From a checkpoint of a small masked image model.
Training: adamw at rate 0.002, 23300 steps, batches of 128.
Data: trained on regions of photos with short descriptions (Visual Genome), 14.7 epochs.
Rows from block 7 of the encoder of a small masked image model, named by matrix and row number. Rows with one number belong to one neuron. Each number is 500 + 40 x the weight over its row's rms, rounded and kept within 0 to 999. All counts start at 0. Numbers have three digits each.
Before each neuron's rows are labels from the 100 images, of 14976, where the neuron reaches its highest value: "place" is the part of the image that holds the peak. Only what is clearly more common there than usual is listed. The data: regions of photos with short descriptions (Visual Genome).
# fc1: MLP up (encoder.blocks.7.mlp.fc1.weight, 512x256), inputs 104-155
# fc2: MLP down (encoder.blocks.7.mlp.fc2.weight, 256x512, transposed), outputs 104-155

place: top centre
fc1.344:453512530482588480473466612494482567452502500418492483465428548458452534427472516488538518486499560458436446545472479492516504527466456532492476488474498583
fc2.344:487533503506493552567525428478523392415505526578498476502491504578510469509443477470489489481498553466494534534471472516566567475577540517510519515526494498

place: centre
fc1.147:537498489522501503400493425485605509460463480521600505507515515552554523466479509435545543503472467548480485506564471501500543463529502513491447520490527476
fc2.147:479506482492495481505461617534491538518504493464445498503504498491497471524516526499497490499505477520528494503522533512493516505518532482480473485506464499

place: top right
fc1.253:461528491520546546511497573493493535504568444545463520488480503539480470497468494490521502484425511489540503507543420553479467499488489508515459507480485519
fc2.253:491444503475528519497505519531512463397511515504504486471515514410478481539483509482498512505505492487518514514516508499559509454550487516482479523460548471

place: middle left; middle right
fc1.125:419548515541582561510485679543478542528500505483404503498490490486456487484474506500503532529466521424483483506460432490506489494419510476484533497488487520
fc2.125:507511520492479457556499413521502441423471521488493502497472515486504487534520523515523503515506534508528530496504544510532514487528480512505512535460484478

place: bottom right
fc1.18:608539550542503538385487535561468551558475538492545455563452498558478534472471497571579506476473448524529509519451508500493528459541550446488498458459527554
fc2.18:486509502497533476518499570525518472498528499542492516493487488461510529515496471536503471515506479500483502498505520484505523478490507504496499497466549545

place: bottom centre
fc1.282:537551577454379489578577494526554517510457515508518508460490497465496495516516567487431526512452475601518522503535620415491546536504511482515458529449452507
fc2.282:520468480439477557454508446467531518459497514526486494505492462494520511504534510494553526502535526493496535498506502530588510512480524496516474439461457433

place: bottom left
fc1.209:463482517516421435498504429491497460511473593585512495475569470572509537417493528468484438502478503448517528475513491498370507515503526464466493509466512527
fc2.209:499489487514470543497532553542501418547514522531516477502507519439457477459498513515518523487516529517551494499494528502529534508542503516514510475431542429

place: middle left
fc1.212:588474537519548555371526524440512552517428568454576438552472492553547550518477477493573507512469485493513486523492437502467505476494572494494481528487514498
fc2.212:558491507451484514461534609480472499529479497541504493495522463517512519501508405491498519497534481509477467476480499524510471588470480524507485489442560484

place: top left
fc1.58:486430502446473545478551578537483477463514561529452544479568454444398495574558544475490517542484526511492517497393525461572486515498498477505495536536529468
fc2.58:511513439510572520508545354537500426468478492519486532487483470550471487488495541458483522476477453508487469509536474484545509448521513511509464507434515506

place: top right
fc1.167:533506544544488505465468646516515518539460548469464561498517420510468455525520548476462538515455452417465500489515517512587480487440485491491558574512482499
fc2.167:491462507572516436553535411468513443428506478555505459490457486439525490508507496526487534492510477502499516478510494463498470495471485490520494505464477478

place: centre
fc1.395:435515510417555520601518445506547444539522463540491500483552499429476497444492544492469500515560495482424459505470483458488520519524430492491460470580514534
fc2.395:506480479479486453564426504475519571482497464492528522492514473476531490545527544500486496479521436513486458502488486487500442508512464510493504532582495411

place: top left
fc1.273:447449458441456562507524542501508480497531497501498552486517452474512465504580484544454467599458529523513495500470474395427457546437505484506544499518465481
fc2.273:551508516502535519433465376551474600551481450475504474502493509455467489492474489501507475519542515522476481509515512532461473456554485464507520471574487511

place: bottom centre
fc1.264:471529557421444525509489549553498603518461544522446419478500517442463495479422494509504456499535458432547469519524486483438567504484461504513451578519414545
fc2.264:479560474554496485514497445518551272514508526461537471510474529466513486462491500493514523506482495510480535507498512479503489509461508494481503443395520509

place: top right
fc1.451:432529491534568566527473707518459507499491536489400532492500492471451498451484514486505467458492558406469506530497448485500524531416500486492520495550531532
fc2.451:514523558473497490548532335490488413401540528490502502510456527462486536523497497525502501487517509479559522471483502516463486497511480523501533528541490405

place: bottom right
fc1.174:501487477461472524554524615488488521441503527540452567470499407502413498555509555406480487529483463504441535522509519428499515532503543530488493497470547472
fc2.174:453499478502501516519521320486514431413427526503486520498485498547511523525492477510472528520483487460506481494492451482503526499507501450505527544542504467

place: top right
fc1.13:610477579543487508410496511487492579492458575487543526555467552532530519518501431511573505527434481548531467513468491508541460434532525475485506542454495461
fc2.13:521467478520525530485506578555483601417544523459497531459487513415544501505543432530501530516509454533443537511486497467487506521490488491484483496595571543

place: bottom right
fc1.240:487537525493476506430441513476482504456468478539553485489527513546517504479434574437523454500440519462528488487564487446418490496515527496527542514537551535
fc2.240:489507509480489504506509542538501501518507491528497448493489500491522479510510492504500494497532532515525510504529477480480495497514507493512492510409519475

place: bottom left
fc1.230:475496529475411504430506459487501435515434511543507473482594459523483492475477550414500442519423467509585576474486510458365540553472550483489492523510493485
fc2.230:470505510428483498502512562541509494553497504547503471494506502519502453491493519502506490494520527506505524495469528498498506501511498495513505514420513467

place: top right
fc1.200:571456452506554465517425473441512543523517621422477521527500529440500472449552411531480576475476425507505464524504454523532434499491474493495517507580458525
fc2.200:555479489568485517462498563498458411508498496371529547495528509474471489495515502490509493484549528519487497475505492496486494523539494518489466519518603535

place: top right
fc1.192:437492558499492481489494516481465551486460527505539536475555522545486556526501536459478473549440505529521519530541502485476549491479483519470497455516512565
fc2.192:542443481540461510401469514495541526505517466579475498468485460549513566467467442504458577546440482490463523489516490434464436533448589552488553489479503425

place: bottom left
fc1.271:529453489523488517558527491531462486562523488497485447495503480585485480533493574437494475469518443557453561455487563469454533487519503515479515446412451459
fc2.271:494534483490477517527509560523473507522503501536501497501511507552498503525499505499513509502510500474508535506495507501497509503495507490506494521467470488

place: centre; top centre
fc1.213:451457448433573545492456471527477477490537560509513541505468493479418545455530495567483498483597564466554461539449500522528469432521543465461496458543588560
fc2.213:494502501524509534469530545516513534458481506428523485502498498507534489514510523493492501492462526515525565517497508519503544480512531500476487463445527495

place: top right
fc1.381:507516537523471547425548512469546542431492478509498542455551501451544516506495496441527481480506499521488459418485488527495496546593447487464480498570484467
fc2.381:497480495532484507437492470428515393425492491526497456500515495520507478470496476500475511527482469542513542488527485478504460510516522505516548498417529446

place: middle right
fc1.19:493461565468531527546517480457509596543480571507535475557505557466525463527505488546534515548520474511443475501533504461540518466420459436531501506540497482
fc2.19:471483500511470473498468503492466570571482467451517544486498485508499489470517515539484483481475500527532475503506488482492492450494506549521491514411531457

place: centre
fc1.509:537487523448481508459519549508533472550485436497510479508469478519472550516540580480534488485549520519568501530506524421495456464517560500505420463509531550
fc2.509:538500509526560446463501514478515549450516518427516509482530503470506539501502504523470463501523509520518492523493525527491537500487520521487534516495472505

place: centre
fc1.491:499520493509526521497414504561462516552610541441488513581505543482512465471559446477496452580424534499501515473461511535373441484515528460482574569547540386
fc2.491:498441512471547507470493501505429495542570470427617472462527488531484511497504506520479517492548590487394508470489579467446523457504420558507500540507489513

place: bottom left
fc1.161:529459429511526480475423468517483549512544559433529494493527443513497610548514505519503502480486483551445483547458465495497480511427506497529492484539465539
fc2.161:529480501459453478507525634497501556466520500487515517517516485560477462493517525478503505504484499517479500498528462469518524557499538524511508500396495506

place: middle left
fc1.324:511581536421490536419500486468475534503429481545575467469570512436536521457437586429519488528448535449513496504514477454464519465474519466553513501543500514
fc2.324:489503491512510503509516545547492500535500501539510482495517502483530500520517513486521491501509501504498518508505487503475516501512513495512513505416449493

place: top centre
fc1.390:456478496463630445527562508454515457396448461481473547422477543462521484472540449506460536479512534443471424493447466467522429480579518517494487471473593544
fc2.390:522486521440557544475459556517513467513517464431483463487480518495485517476521539526492513516467518487454481477487521529500547521488491494507510488414506554

place: top left
fc1.444:543515516455553438440506471483515554449488530443479496531430505468514620464527449517559595536468488497457483484436474497527440528525471448481494534538498497
fc2.444:477438449481462549526479574450515569581475494486533479490479503513527503501455513476504445508523512485491557493558507574476415553501522531500497515475489553

place: middle left; centre
fc1.435:459486514437569489522549548548531511468467495509486558509511470467470435581519504464459535597541476539453510498493434442541483459482476527512494558545522472
fc2.435:490527496546486504516508398460476408501482516497488490473487480508522497498497427503521507529485490492541518494473443496546480575503550502507526583533568526

place: centre
fc1.220:530382436489423583550441562438503511520569549467471540486527475454486476582592495518497544540531457523551514514410553457510428525460497503496527507522490454
fc2.220:463473458462599480465490404490483513537480497449492505503510484515460482491548506447535483523474524440474505497482502506542484455529540501501476496344497534

place: bottom centre
fc1.133:465495435440468570488509533558447513411517507525398555431519432496466478483531482516466481483475456544515497515445480493462470544504512544504534516492504451
fc2.133:468548535460522512465529392525500520530522546474468420518472500492451496503495603495459522530498571493506501479489494545481472411445467465508506490570513531

place: bottom centre
fc1.122:532518462575441496511480471529453570497516470480483498422550439496501451468544544544441516467507453458478533540496537541486530575478465536525455505605444524
fc2.122:478459477480513544473478446434462518536509567507520470477521539532520497521482528470548420495478507510431494519489497532430520430458503466488534480441500544

place: bottom left
fc1.107:483475492495445465380507449487464478506455561572516496482563442553438550431519532479442465489507507452440559520528496498393532551472522482494475536497498521
fc2.107:492437500460463526463517549550524530594522528542508450516505507473452460440476507521525512508515542527564502511452532512509524527559502514522499468461457480

place: middle right
fc1.193:467495491524419544552450481503526523492512539531532517530521419548538512493511504529488550544470488473537470538559536460470526507509482476523508469584470533
fc2.193:517516504525456441506481529433468560595481527437535511472489527565485431449457493494509505467496453514412513439504515508468499534482483531492507485405501523

place: middle left
fc1.494:564528599497559526361516531448486575559425506474577471526492539483578556512458488514525509522487534479521472520484420505474514481508521491500508488536466485
fc2.494:536511510451483435510519550523499529519478525573486486493496438424482519522523475548505508490510491499458482509495504499495481500484481518497509478445495451

place: centre
fc1.286:485457455447540479550489436528492433473588416518489526468488495418451531414492572499465515489561521487497430488456497477505459557532446525515470458544555572
fc2.286:456454497566530484496512515469451598528490539464496543529539528525490474510543469469515452519528474511487500482541518476484503460470503498487518487422456410

place: top right
fc1.406:438520483514502462500516492436463541484484509505533521448538535545473496514509489434447460584498456533515516514575530489470602489457501552489408422505511515
fc2.406:649520466549498485503449548529519507512467480545467559534573430508484444524495450514460522503504526560508505495504521475567378550531572472533538531463457415