{"encoder_arch": "vit", "lr": 0.002, "beta1": 0.9}
Rows from block 7 of the encoder of a small masked image model, named by matrix and row number. Rows with one number belong to one neuron. Each number is 200 + 30 x the weight over its row's rms, rounded and kept within 0 to 999. All counts start at 0.
After each neuron's rows are labels from the 100 images, of 14976, where the neuron reaches its highest value: "top examples" is what is common among them. Only what is clearly more common there than usual is listed. The data: regions of photos with short descriptions (Visual Genome).
# fc1: MLP up (encoder.blocks.7.mlp.fc1.weight, 512x256), inputs 208-255
# fc2: MLP down (encoder.blocks.7.mlp.fc2.weight, 256x512, transposed), outputs 208-255

fc1.138,176,183,203,190,186,163,212,143,215,188,171,212,177,174,214,204,211,185,206,193,146,225,196,200,149,228,178,187,198,188,189,167,176,134,113,245,186,245,221,137,206,207,249,212,206,192,246,228
fc2.138,222,191,194,205,183,215,198,205,212,199,191,214,224,213,229,254,213,200,188,210,165,228,194,160,191,199,199,228,190,202,196,211,215,193,364,221,189,160,198,210,210,209,165,220,205,222,204,215
top examples: text has "sign"

fc1.256,243,207,169,211,179,195,195,193,183,194,192,184,193,235,203,190,231,212,188,178,177,171,206,186,217,241,193,217,220,145,230,257,166,233,236,275,187,247,229,195,223,204,241,191,217,186,183,216
fc2.256,164,201,195,211,173,207,197,197,219,206,202,209,208,207,211,195,212,197,212,200,203,223,205,199,180,221,191,193,203,196,194,194,201,200,236,190,189,227,197,214,198,216,194,176,218,165,185,184
top examples: text has "man"

fc1.12,211,203,198,142,171,234,207,238,179,184,196,166,239,220,197,210,192,159,178,155,174,231,203,244,205,164,169,223,207,153,231,213,162,201,153,234,223,192,206,201,168,222,194,150,287,210,197,270
fc2.12,209,216,202,178,253,227,201,178,208,221,190,205,176,200,226,217,199,195,199,228,206,201,209,226,222,194,213,208,206,181,211,212,190,192,179,184,181,213,193,205,241,194,206,206,161,226,180,207
top examples: text has "white"

fc1.359,179,199,155,165,209,115,240,168,174,187,208,221,208,217,264,201,216,224,165,142,146,163,210,150,138,265,210,178,249,194,215,213,201,185,204,208,222,206,242,201,235,192,217,226,184,199,224,161
fc2.359,200,199,126,214,231,186,223,186,223,208,217,148,202,204,220,214,188,189,232,222,251,240,208,175,196,214,225,257,219,178,256,79,205,244,198,224,214,202,205,144,196,201,252,189,194,138,232,178
top examples: text has "red"; text has "sign"

fc1.64,208,186,183,141,195,178,196,170,191,203,229,225,182,185,217,211,188,198,189,178,166,246,209,214,158,210,161,192,208,231,223,209,180,165,187,164,222,259,141,221,219,205,215,206,284,191,181,177
fc2.64,221,216,198,202,217,195,185,207,225,187,200,175,298,161,193,196,232,203,195,249,191,209,161,223,177,204,223,172,238,189,210,177,211,191,273,217,205,236,195,222,178,190,204,218,203,189,201,207
top examples: text has "zebra"

fc1.40,200,149,203,145,177,228,182,167,173,164,193,172,159,157,172,225,176,203,210,198,183,207,194,186,236,178,186,254,196,203,212,203,214,182,78,234,171,183,225,200,183,188,195,266,197,244,233,230
fc2.40,186,191,197,184,240,199,210,193,195,204,207,222,223,198,194,168,215,207,173,203,224,225,187,187,216,241,216,193,174,205,220,197,201,209,373,226,202,213,218,210,196,188,196,195,222,239,206,203
top examples: text has "sign"

fc1.220,218,138,195,201,177,164,209,136,196,187,171,193,187,166,214,210,203,208,202,202,148,216,199,182,184,201,219,207,178,166,200,182,195,136,141,249,187,229,190,134,204,153,221,268,214,216,235,170
fc2.220,209,191,199,213,234,184,205,213,210,193,166,248,216,193,192,230,219,197,191,193,183,203,193,181,218,189,182,219,188,197,197,232,212,230,364,172,179,158,190,200,199,197,183,216,194,243,187,175
top examples: text has "sign"

fc1.304,103,147,181,238,187,173,196,193,219,224,183,195,225,213,196,173,210,217,194,156,206,177,138,184,231,210,217,163,180,172,188,142,247,178,277,184,214,202,165,176,198,148,196,214,206,189,175,159
fc2.304,194,184,217,221,152,181,209,177,196,201,193,191,161,203,174,195,193,203,200,226,166,213,184,196,183,224,188,231,212,209,203,205,196,216,145,216,227,185,186,221,199,195,210,171,193,195,185,191
top examples: text has "man"

fc1.48,190,218,202,199,206,189,150,170,222,191,186,140,171,250,206,173,237,189,171,204,189,238,194,181,156,197,160,207,200,173,175,209,215,162,118,228,218,208,209,204,163,192,262,201,204,279,208,234
fc2.48,217,189,212,195,147,204,203,189,218,222,205,219,230,188,188,233,193,195,163,181,189,226,218,196,204,132,215,213,201,214,161,237,188,191,327,226,227,136,204,204,243,195,175,216,198,214,192,199
top examples: text has "sign"; text has "red"

fc1.2,225,213,207,169,207,179,221,164,207,165,203,198,189,250,240,203,257,217,237,202,198,171,172,190,243,258,176,162,159,211,176,146,189,186,209,261,184,267,209,202,180,207,208,171,271,176,196,223
fc2.2,174,217,183,214,263,173,203,200,183,208,157,182,189,229,194,177,226,210,154,212,203,196,207,199,224,197,208,164,180,247,211,215,201,205,210,171,182,145,200,199,171,175,220,180,196,205,191,200
top examples: text has "red"; text has "sign"

fc1.85,171,134,193,231,179,169,210,169,230,196,201,178,230,174,181,219,184,185,230,194,188,219,129,217,234,196,202,189,210,189,188,137,200,208,179,201,195,197,205,240,205,181,202,196,196,250,190,193
fc2.85,192,234,215,223,164,208,221,199,205,214,185,169,142,191,181,181,197,222,206,213,216,212,220,182,166,239,210,173,192,205,222,217,208,162,167,152,187,194,224,181,200,201,174,200,199,163,215,186
top examples: text has "snow"

fc1.177,198,215,178,164,163,142,235,182,284,223,206,180,160,224,178,186,250,158,218,173,187,194,236,214,150,252,216,141,225,188,159,226,195,168,181,227,217,242,221,221,221,260,235,221,229,232,196,222
fc2.177,178,202,192,203,211,205,206,176,224,204,192,195,172,189,183,180,179,194,202,219,195,188,173,196,197,213,197,194,200,201,199,200,198,215,114,192,167,182,181,200,179,192,203,183,141,196,215,173
top examples: text has "zebra"