A small masked image model, trained from scratch: decoder layers 3.
Rows from block 5 of the encoder of a small masked image model, named by matrix and row number. Rows with one number belong to one neuron. Each number is 128 + 32 x the weight over its row's rms, rounded and kept within 0 to 255. All counts start at 0. Numbers have three digits each. After the name is the row's rms in percent of the matrix's.
After each neuron's rows are labels from the 100 images, of 14976, where the neuron reaches its highest value: "strongest on" is what is common among them. Only what is clearly more common there than usual is listed. The data: regions of photos with short descriptions (Visual Genome).
# fc1: MLP up (encoder.blocks.5.mlp.fc1.weight, 512x256), inputs 0-63
# fc2: MLP down (encoder.blocks.5.mlp.fc2.weight, 256x512, transposed), outputs 0-63

fc1.167 115:135136147136119155125165148158110086096122136104092137146124136121118106165192156172082122106080134135143166206094158090177115120164155129136138118123090117144175120121142133104192112157128134
fc2.167 116:161092098130079113137173121158123179147067133086133125122107127156088124147121187131091125167129135142114120067124143095152107116151065112116144096075125105175119067123168158120097109111145100
strongest on: text has "yellow"

fc1.163 083:169137121126152109098131165082244069058145158127180186150115112098174114122125055155158100188162140165138125086121120114139175105173103122109140119108186089169086151153118120124114129170162155
fc2.163 095:184255157126087118115126131049223108101111126077103099134101133129145112129134141158113158095141105183144109139101133137162099145139109074122079118130132140100124138082181140126165138151131134
strongest on: text has "zebra"

fc1.428 096:088081099079109053153071129194188095101117125118139135134134166138123098134109084096103117151199115173109107072122109146163098152178139132081154165155181110159129101144097058150150111182120190
fc2.428 099:100140201113153122142120125080120166159118125094131136192066173111114128112116134114114130184158119164144129181133141103139198093115100145099128155119144201120077161122171146136136077082125103
strongest on: text has "sign"

fc1.119 102:137153182083124126097095148119074134099153141107135060143173168076136080089149125106105113132153125124135191138133158193091061101169125133120179111142141120120115134110099048075108117102130180
fc2.119 103:155159134131096118148123119053099154130052123166102118166175122108094140141095151131155117104099171089161147199134175129124105056134143129139106125123169193129197158118136107111116183060139123
strongest on: text has "white"

fc1.375 125:152180165107098114065111096128107153153181123122149154141136104120120070109144127100125151115100138101094172115121142170089101099138074102104165136107109079136097134155051119114098131122139156
fc2.375 148:114155147137109099132133117090160154167110133118123122143128143133215127125130199120124137086132157123111119106131117140129041079150095125132140092034126135093122115132148190131152091113123117
strongest on: text has "white"

fc1.14 095:115121151109111146140124112139181092134120119123118086146149159131108157118174124142106095100085173132170143189143101157125114156119112089153113143150197127145111099094183138101161154118122190
fc2.14 097:105095188121169134128086140162144176114135126089150131192108149114222150134110064097116133100136174168128127074145073153105120151147121124107175140073197052125141110122155115121130120133139147
strongest on: text has "sign"

fc1.202 085:091173109112145097127123122074159114069109142102135085139105142138087115081065138082122062143167113121136079152131162118160090166160170137119141145083089165106190089130132120150115141127036134
fc2.202 097:128118107144138117132129132109143144152093136121101151255126151170185124111114093159137127124113121119212088103125172120153122132095102158128077149117137093169136131138169114114143114123135112
strongest on: text has "white"

fc1.51 095:058129162155158197129101155136121107132138122109096141151152124120134089115156141107141129084067118129152143122048151114148136162130139148092129141117099100135162165135115125182215119156082162
fc2.51 123:223162132156075114125171161092158066057089139135129113070116126158120140181116123117151127168151125148171078124132129098147151117178116111126119109108106179188077009122155140121122107142151097
strongest on: text has "yellow"

fc1.47 099:092100138099142144143115157169130100084137103116068117145133149113044099129107153139124140116079178114126114188074125056171074083134141135078084158151126151158148116164090078152147148093087174
fc2.47 115:144130100092159129116120152086109079096085116133156134115121131106137137165102179132178132157127144108179145197139135119150153105136128134130096165074132192182090023122157127134110151133139101
strongest on: text has "red"

fc1.2 101:186122097114148133129157099093136160124091112124166125154116102139137171161096104115140144133111116134189119116107162194066120098127119096109147183118119160159164108106140154154154084164143233
fc2.2 113:141130154108185098168156116107169162107059130116154115139121095149142124113132084143130139143146084185186137070113157105110201151123145141156201170187121141123144122119096169164149154181144151
strongest on: text has "black"

fc1.5 093:096168115080134167115127139152151144071064111133051081131135185057067131153151154109119089126095176069118151194132148109107129123152159133077122124186170098217161105154121101123120154122104136
fc2.5 095:152163171152103117114124139074095040112099108176120068142158120168101153108117133173153125074130126141242164182134179138067086161144139089118084149098134154127100045142134125164111136165149161
strongest on: text has "red"

fc1.504 097:136142212130101125174126170082160124088110103119101170143068150124083130160091142128159186160102144188177101144138114119178167136103121145113119156185180172091083107205114060102192140150124107
fc2.504 074:085141126169115101124102128148107182172114159138131123184182127191151114125099113148112139123126157151108137111149125120164187149152132226134113130147187093066132190186157087167141172124114087
strongest on: text has "red"

fc1.334 088:090081186193120144120145138145180183118147117086131105135094121172035093102101121130117142119132131125160118157115143143119149135157143143118121065156151113131138154130144105100178114118138162
fc2.334 074:141121157107113103154115173078117091101131160126141144189084118152187138115070121100135114142129150118131117138142188172132141097194168132127117171146127077038085138107101124083134118219144120
strongest on: text has "sign"; text has "red"

fc1.451 098:139105149138114097180060154139169100124106075141135111142119085127073180143154066171131157086109136166094156183109102118163148134182165155060116151179194122147130147108185107184128165121135090
fc2.451 098:118156070121134120133115157180079111133159140058095159121143122207097114154085226128117134103132169108087144159117141135111100089180173108118064117094101135151091159116128121159090121122117142
strongest on: text has "sign"

fc1.166 098:190104115144097126132148149143152161087159144115160142142144137156113087135220117112109135065046111104096110140155107042107078129132077135154106099140186155131159136147099110095137127137179124
fc2.166 109:169114040143173162100155149126107123205097130123145143082150100143138104116092107172130110149124116135182113064113124157145164168130123197125141163120153098176173100147119165147119153224111114
strongest on: text has "sign"

fc1.341 098:145179181157100164114125080075130074182175145132110159141124102082129152098134128084075170103078120110148137131163106107129150103144100118130114108180157081084140155189143114146131072096138137
fc2.341 091:171112164091180104144151150111092153085163142106152156190112150132178114118106069107116160149121102167116117068112116107134171144124050188140086167189166059173190078126122121107120133124154107
strongest on: text has "white"

fc1.283 092:141072139144158085191150175196162087100150107102150109146138150148097123173083082128135169131091093153160111124121083128179117102177143163105059178157193082140119114121094124164127076130168219
fc2.283 088:125154163134163033146095124144182148110131101133138146205118143089138156106158120142174142089077157160111168153127058071117121071168143153136168108073143186090147116105166078152156092145131110
strongest on: text has "sign"