Rows from block 6 of the encoder of a small masked image model, named by matrix and row number. Rows with one number belong to one neuron. Each number is 128 + 32 x the weight over its row's rms, rounded and kept within 0 to 255. All counts start at 0. Numbers have three digits each. After the name is the row's rms in percent of the matrix's.
Before each neuron's rows are labels from the 100 images, of 14976, where the neuron reaches its highest value: "responds to" is what is common among them. Only what is clearly more common there than usual is listed. The data: regions of photos with short descriptions (Visual Genome). In brackets: how many of the 100.
# fc1: MLP up (encoder.blocks.6.mlp.fc1.weight, 512x256), inputs 52-103
# fc2: MLP down (encoder.blocks.6.mlp.fc2.weight, 256x512, transposed), outputs 52-103

responds to: text has "man" (26)
fc1.464 113:110122129130172070110222152115124092104152143105148068115133108221128129125126158062091149109161119186126111165169109128106157168151180141168099173164142122
fc2.464 098:091136161128130150151103063108114182097069093099080126147084186156117120124208125124123143101115155082180137163105110120106132124175126107110156124115115135

responds to: text has "man" (33)
fc1.380 097:077196159116146086106142128120138130169138159164189055119123095232117103159099157107159138116150110236085144144124148128164153206123133124143198136130142126
fc2.380 078:178157130145097187134135152106133169111184131135106130119134093139120107130185131101127114093138123127147116114142123123142108197147155125102164133121135138

responds to: text has "man" (27)
fc1.103 100:152163132061131122127156120115141122175097181086079102139154147106149091150178130117137154074151070159132067132090169066150164137091110134114074112212134082
fc2.103 093:137142151156104146116099154109129077120156146134181166124131126149114125160000158132156119228157135134133083141121106107163044130129127136106142150122134110

responds to: text has "sign" (31)
fc1.425 094:142187104162126158157131119084036137134154209154163119095129145143129092131124116122132134136152108190146109200105119110133100127126091105145200186138113094
fc2.425 111:123043139132129169106161175117110084118119124147140146137200169163080128145050128142126166108143125119129163110125115127150162141113141134124119118118133134

responds to: text has "man" (27)
fc1.470 107:137125121134161140153115077082099132136143188124137155123085160095138144131168169137156138166156125160113097177135122106174203145111125093123152147176107104
fc2.470 106:105119133115124186108105106112128169137213130110132142127139214125139126167130104116151146120110098130121143106131123106125175075155177135108156143122123129

responds to: text has "red" (29)
fc1.357 115:144175080141212123173139119104063132153105157097114106177114124130130123097171105135142135116109135196061152131156072153094130165120163125131090118108176196
fc2.357 121:137075153076141123120105120148121154109108105129119114121132198126098132139100101151129164255117110085132161122145119136118197127140145141118128139130128123

responds to: text has "sign" (26)
fc1.486 110:150136146090193087177146096156095114124117175119167122107135152098168113143163093164132125106058127116094052129153084107113110154068081165127146128186145103
fc2.486 118:113113110127123167144119119135105050103129156146173174146121181114133119102149112102151108170113117119121111148114135124136140122073137097129134156141133143

responds to: text has "red" (36); text has "sign" (27)
fc1.28 102:150199104183106135161113099098022148187132199135166102129077089151129123141130155140096137098152110156117167173077098096136136156122152091160184154152131164
fc2.28 106:135079138132143169119130173130124109135081099104128117129159180123116145112063145118113170163147138136152119136130133122165125153133143110121151127139131139

responds to: text has "zebra" (25)
fc1.158 112:183156116157112081151117092102100215150158152143086114090175127153170113099153160060193143119140124087112147090126119133117105153149146149135163108130114130
fc2.158 108:143141140117151054114110176124136161124155169144123082135156066117142145146255137103122150118136098137132076093125138137092125117122120101170096131154141112

responds to: text has "grass" (28)
fc1.443 121:109106101153172099097156114098154183162158079124124171161097198107148101150161217167125175078174104119117144116159116133149118134126121152127082099168131160
fc2.443 120:088097114151118161151123142137111115138136099125219202129168152140115145158090128114159172146105161095145122117136118120205184128149123121091167129123150115

responds to: text has "white" (37)
fc1.282 113:178128177102076104073136123101148175180137115200100178059091121099108116136174118141114138080079151094118167075086156129121151140113119154116119102121112114
fc2.282 110:088058109119099202169140093127121134077112144123149149116200100139154150112098116115135136116139141102121115086116168106171182164103123123138058133135124129

responds to: text has "man" (27)
fc1.171 090:137096111092102093162148144130129130139093155142091164176151118146115069143157192135074155114148126175102111133133125081134191130105150136086082090192116101
fc2.171 098:095077158165144180133129148117126139088131124143132155094152124125136117098144172119156129150155122151118070127128107106123063181203104145124091129129111131

responds to: text has "red" (26)
fc1.325 037:136141107163144141122075106134117086080122119142114124163128152077180149129179147144168112103048102184098147135117169126013117133134113065166143102069092165
fc2.325 043:111133129149153107105149181105143074152194124109113132162160148125160085091174060102098102153116125113071144113148123158181048176134091132150144158140162134

responds to: text has "white" (28)
fc1.298 116:123221135095116075086100125123119130159133131118159191102155116111179161121125136123133126124073108103171110134141111150126117133062125199098195140119130140
fc2.298 128:105125123135136140136130075124140113125098122101114111109150140116118133131226093098140119096121148101135086190151172154127099151117081109143172112140127121

responds to: text has "red" (26)
fc1.71 029:115121096171108134136189131121166072119127122073122126123128156139125128107137093178145145133096127143111129114155091145071134125177075132132163148122085115
fc2.71 038:172145083128104142111179143168123090124124099131114135106207116175076140165154031082145133137221083104116140095066125161174141014193149116073107142162130110

responds to: text has "man" (28)
fc1.384 091:087142135168129120081118110086146156037071106157105171137093124086066131103131115090108126140146162207146176129138129132112125078122155155119132171116084151
fc2.384 087:160060126142107201154157148133098163162164139156116164136121157155166115086194115146159128121114137164125104149137137136134110123131100169129103125130125118

responds to: text has "man" (26)
fc1.441 098:147132111075133065117156144140087128149111174079091114136142153113151091108146166132109163082150096159141131124158120096127175151114122130066133085187136089
fc2.441 094:077148148164132186149117079124125175127124128128182124128109134127143100140161152116107088184122113161195071179131121125112109092197155156059135137149131126

responds to: text has "man" (26)
fc1.446 102:137082125078162087135142141096127138132121113135040166175126162108133086165187165174088144057172147150098147101118118127088134123117147086078081080148086166
fc2.446 092:157091127092118182168132149144139129094113099145226160126145132141098132125123164096114163199152179120148095129163110139129108091169155188085116131147129149

responds to: text has "red" (26)
fc1.495 117:127183086148161139130152146113114078108156146151146130131140212081126166123108140173092130161115134128125099179107123122067201087141108148138074150132133106
fc2.495 109:185167112123111132121143134153101117134084146113065177126126081115116121118093109121143115192144132100123098116121124110152190114080168110110123094125170119

responds to: text has "red" (34)
fc1.175 130:131149145155078106155084149080065154123162129170135135137079192144138160082112096139110200086144154155155170137151057183101144163132147157135132126078151176
fc2.175 123:151137140167134143123135076118109142122148128108088153100133106122129077138049101157119123237125164118121149081149136111151101128085122108099063090118128122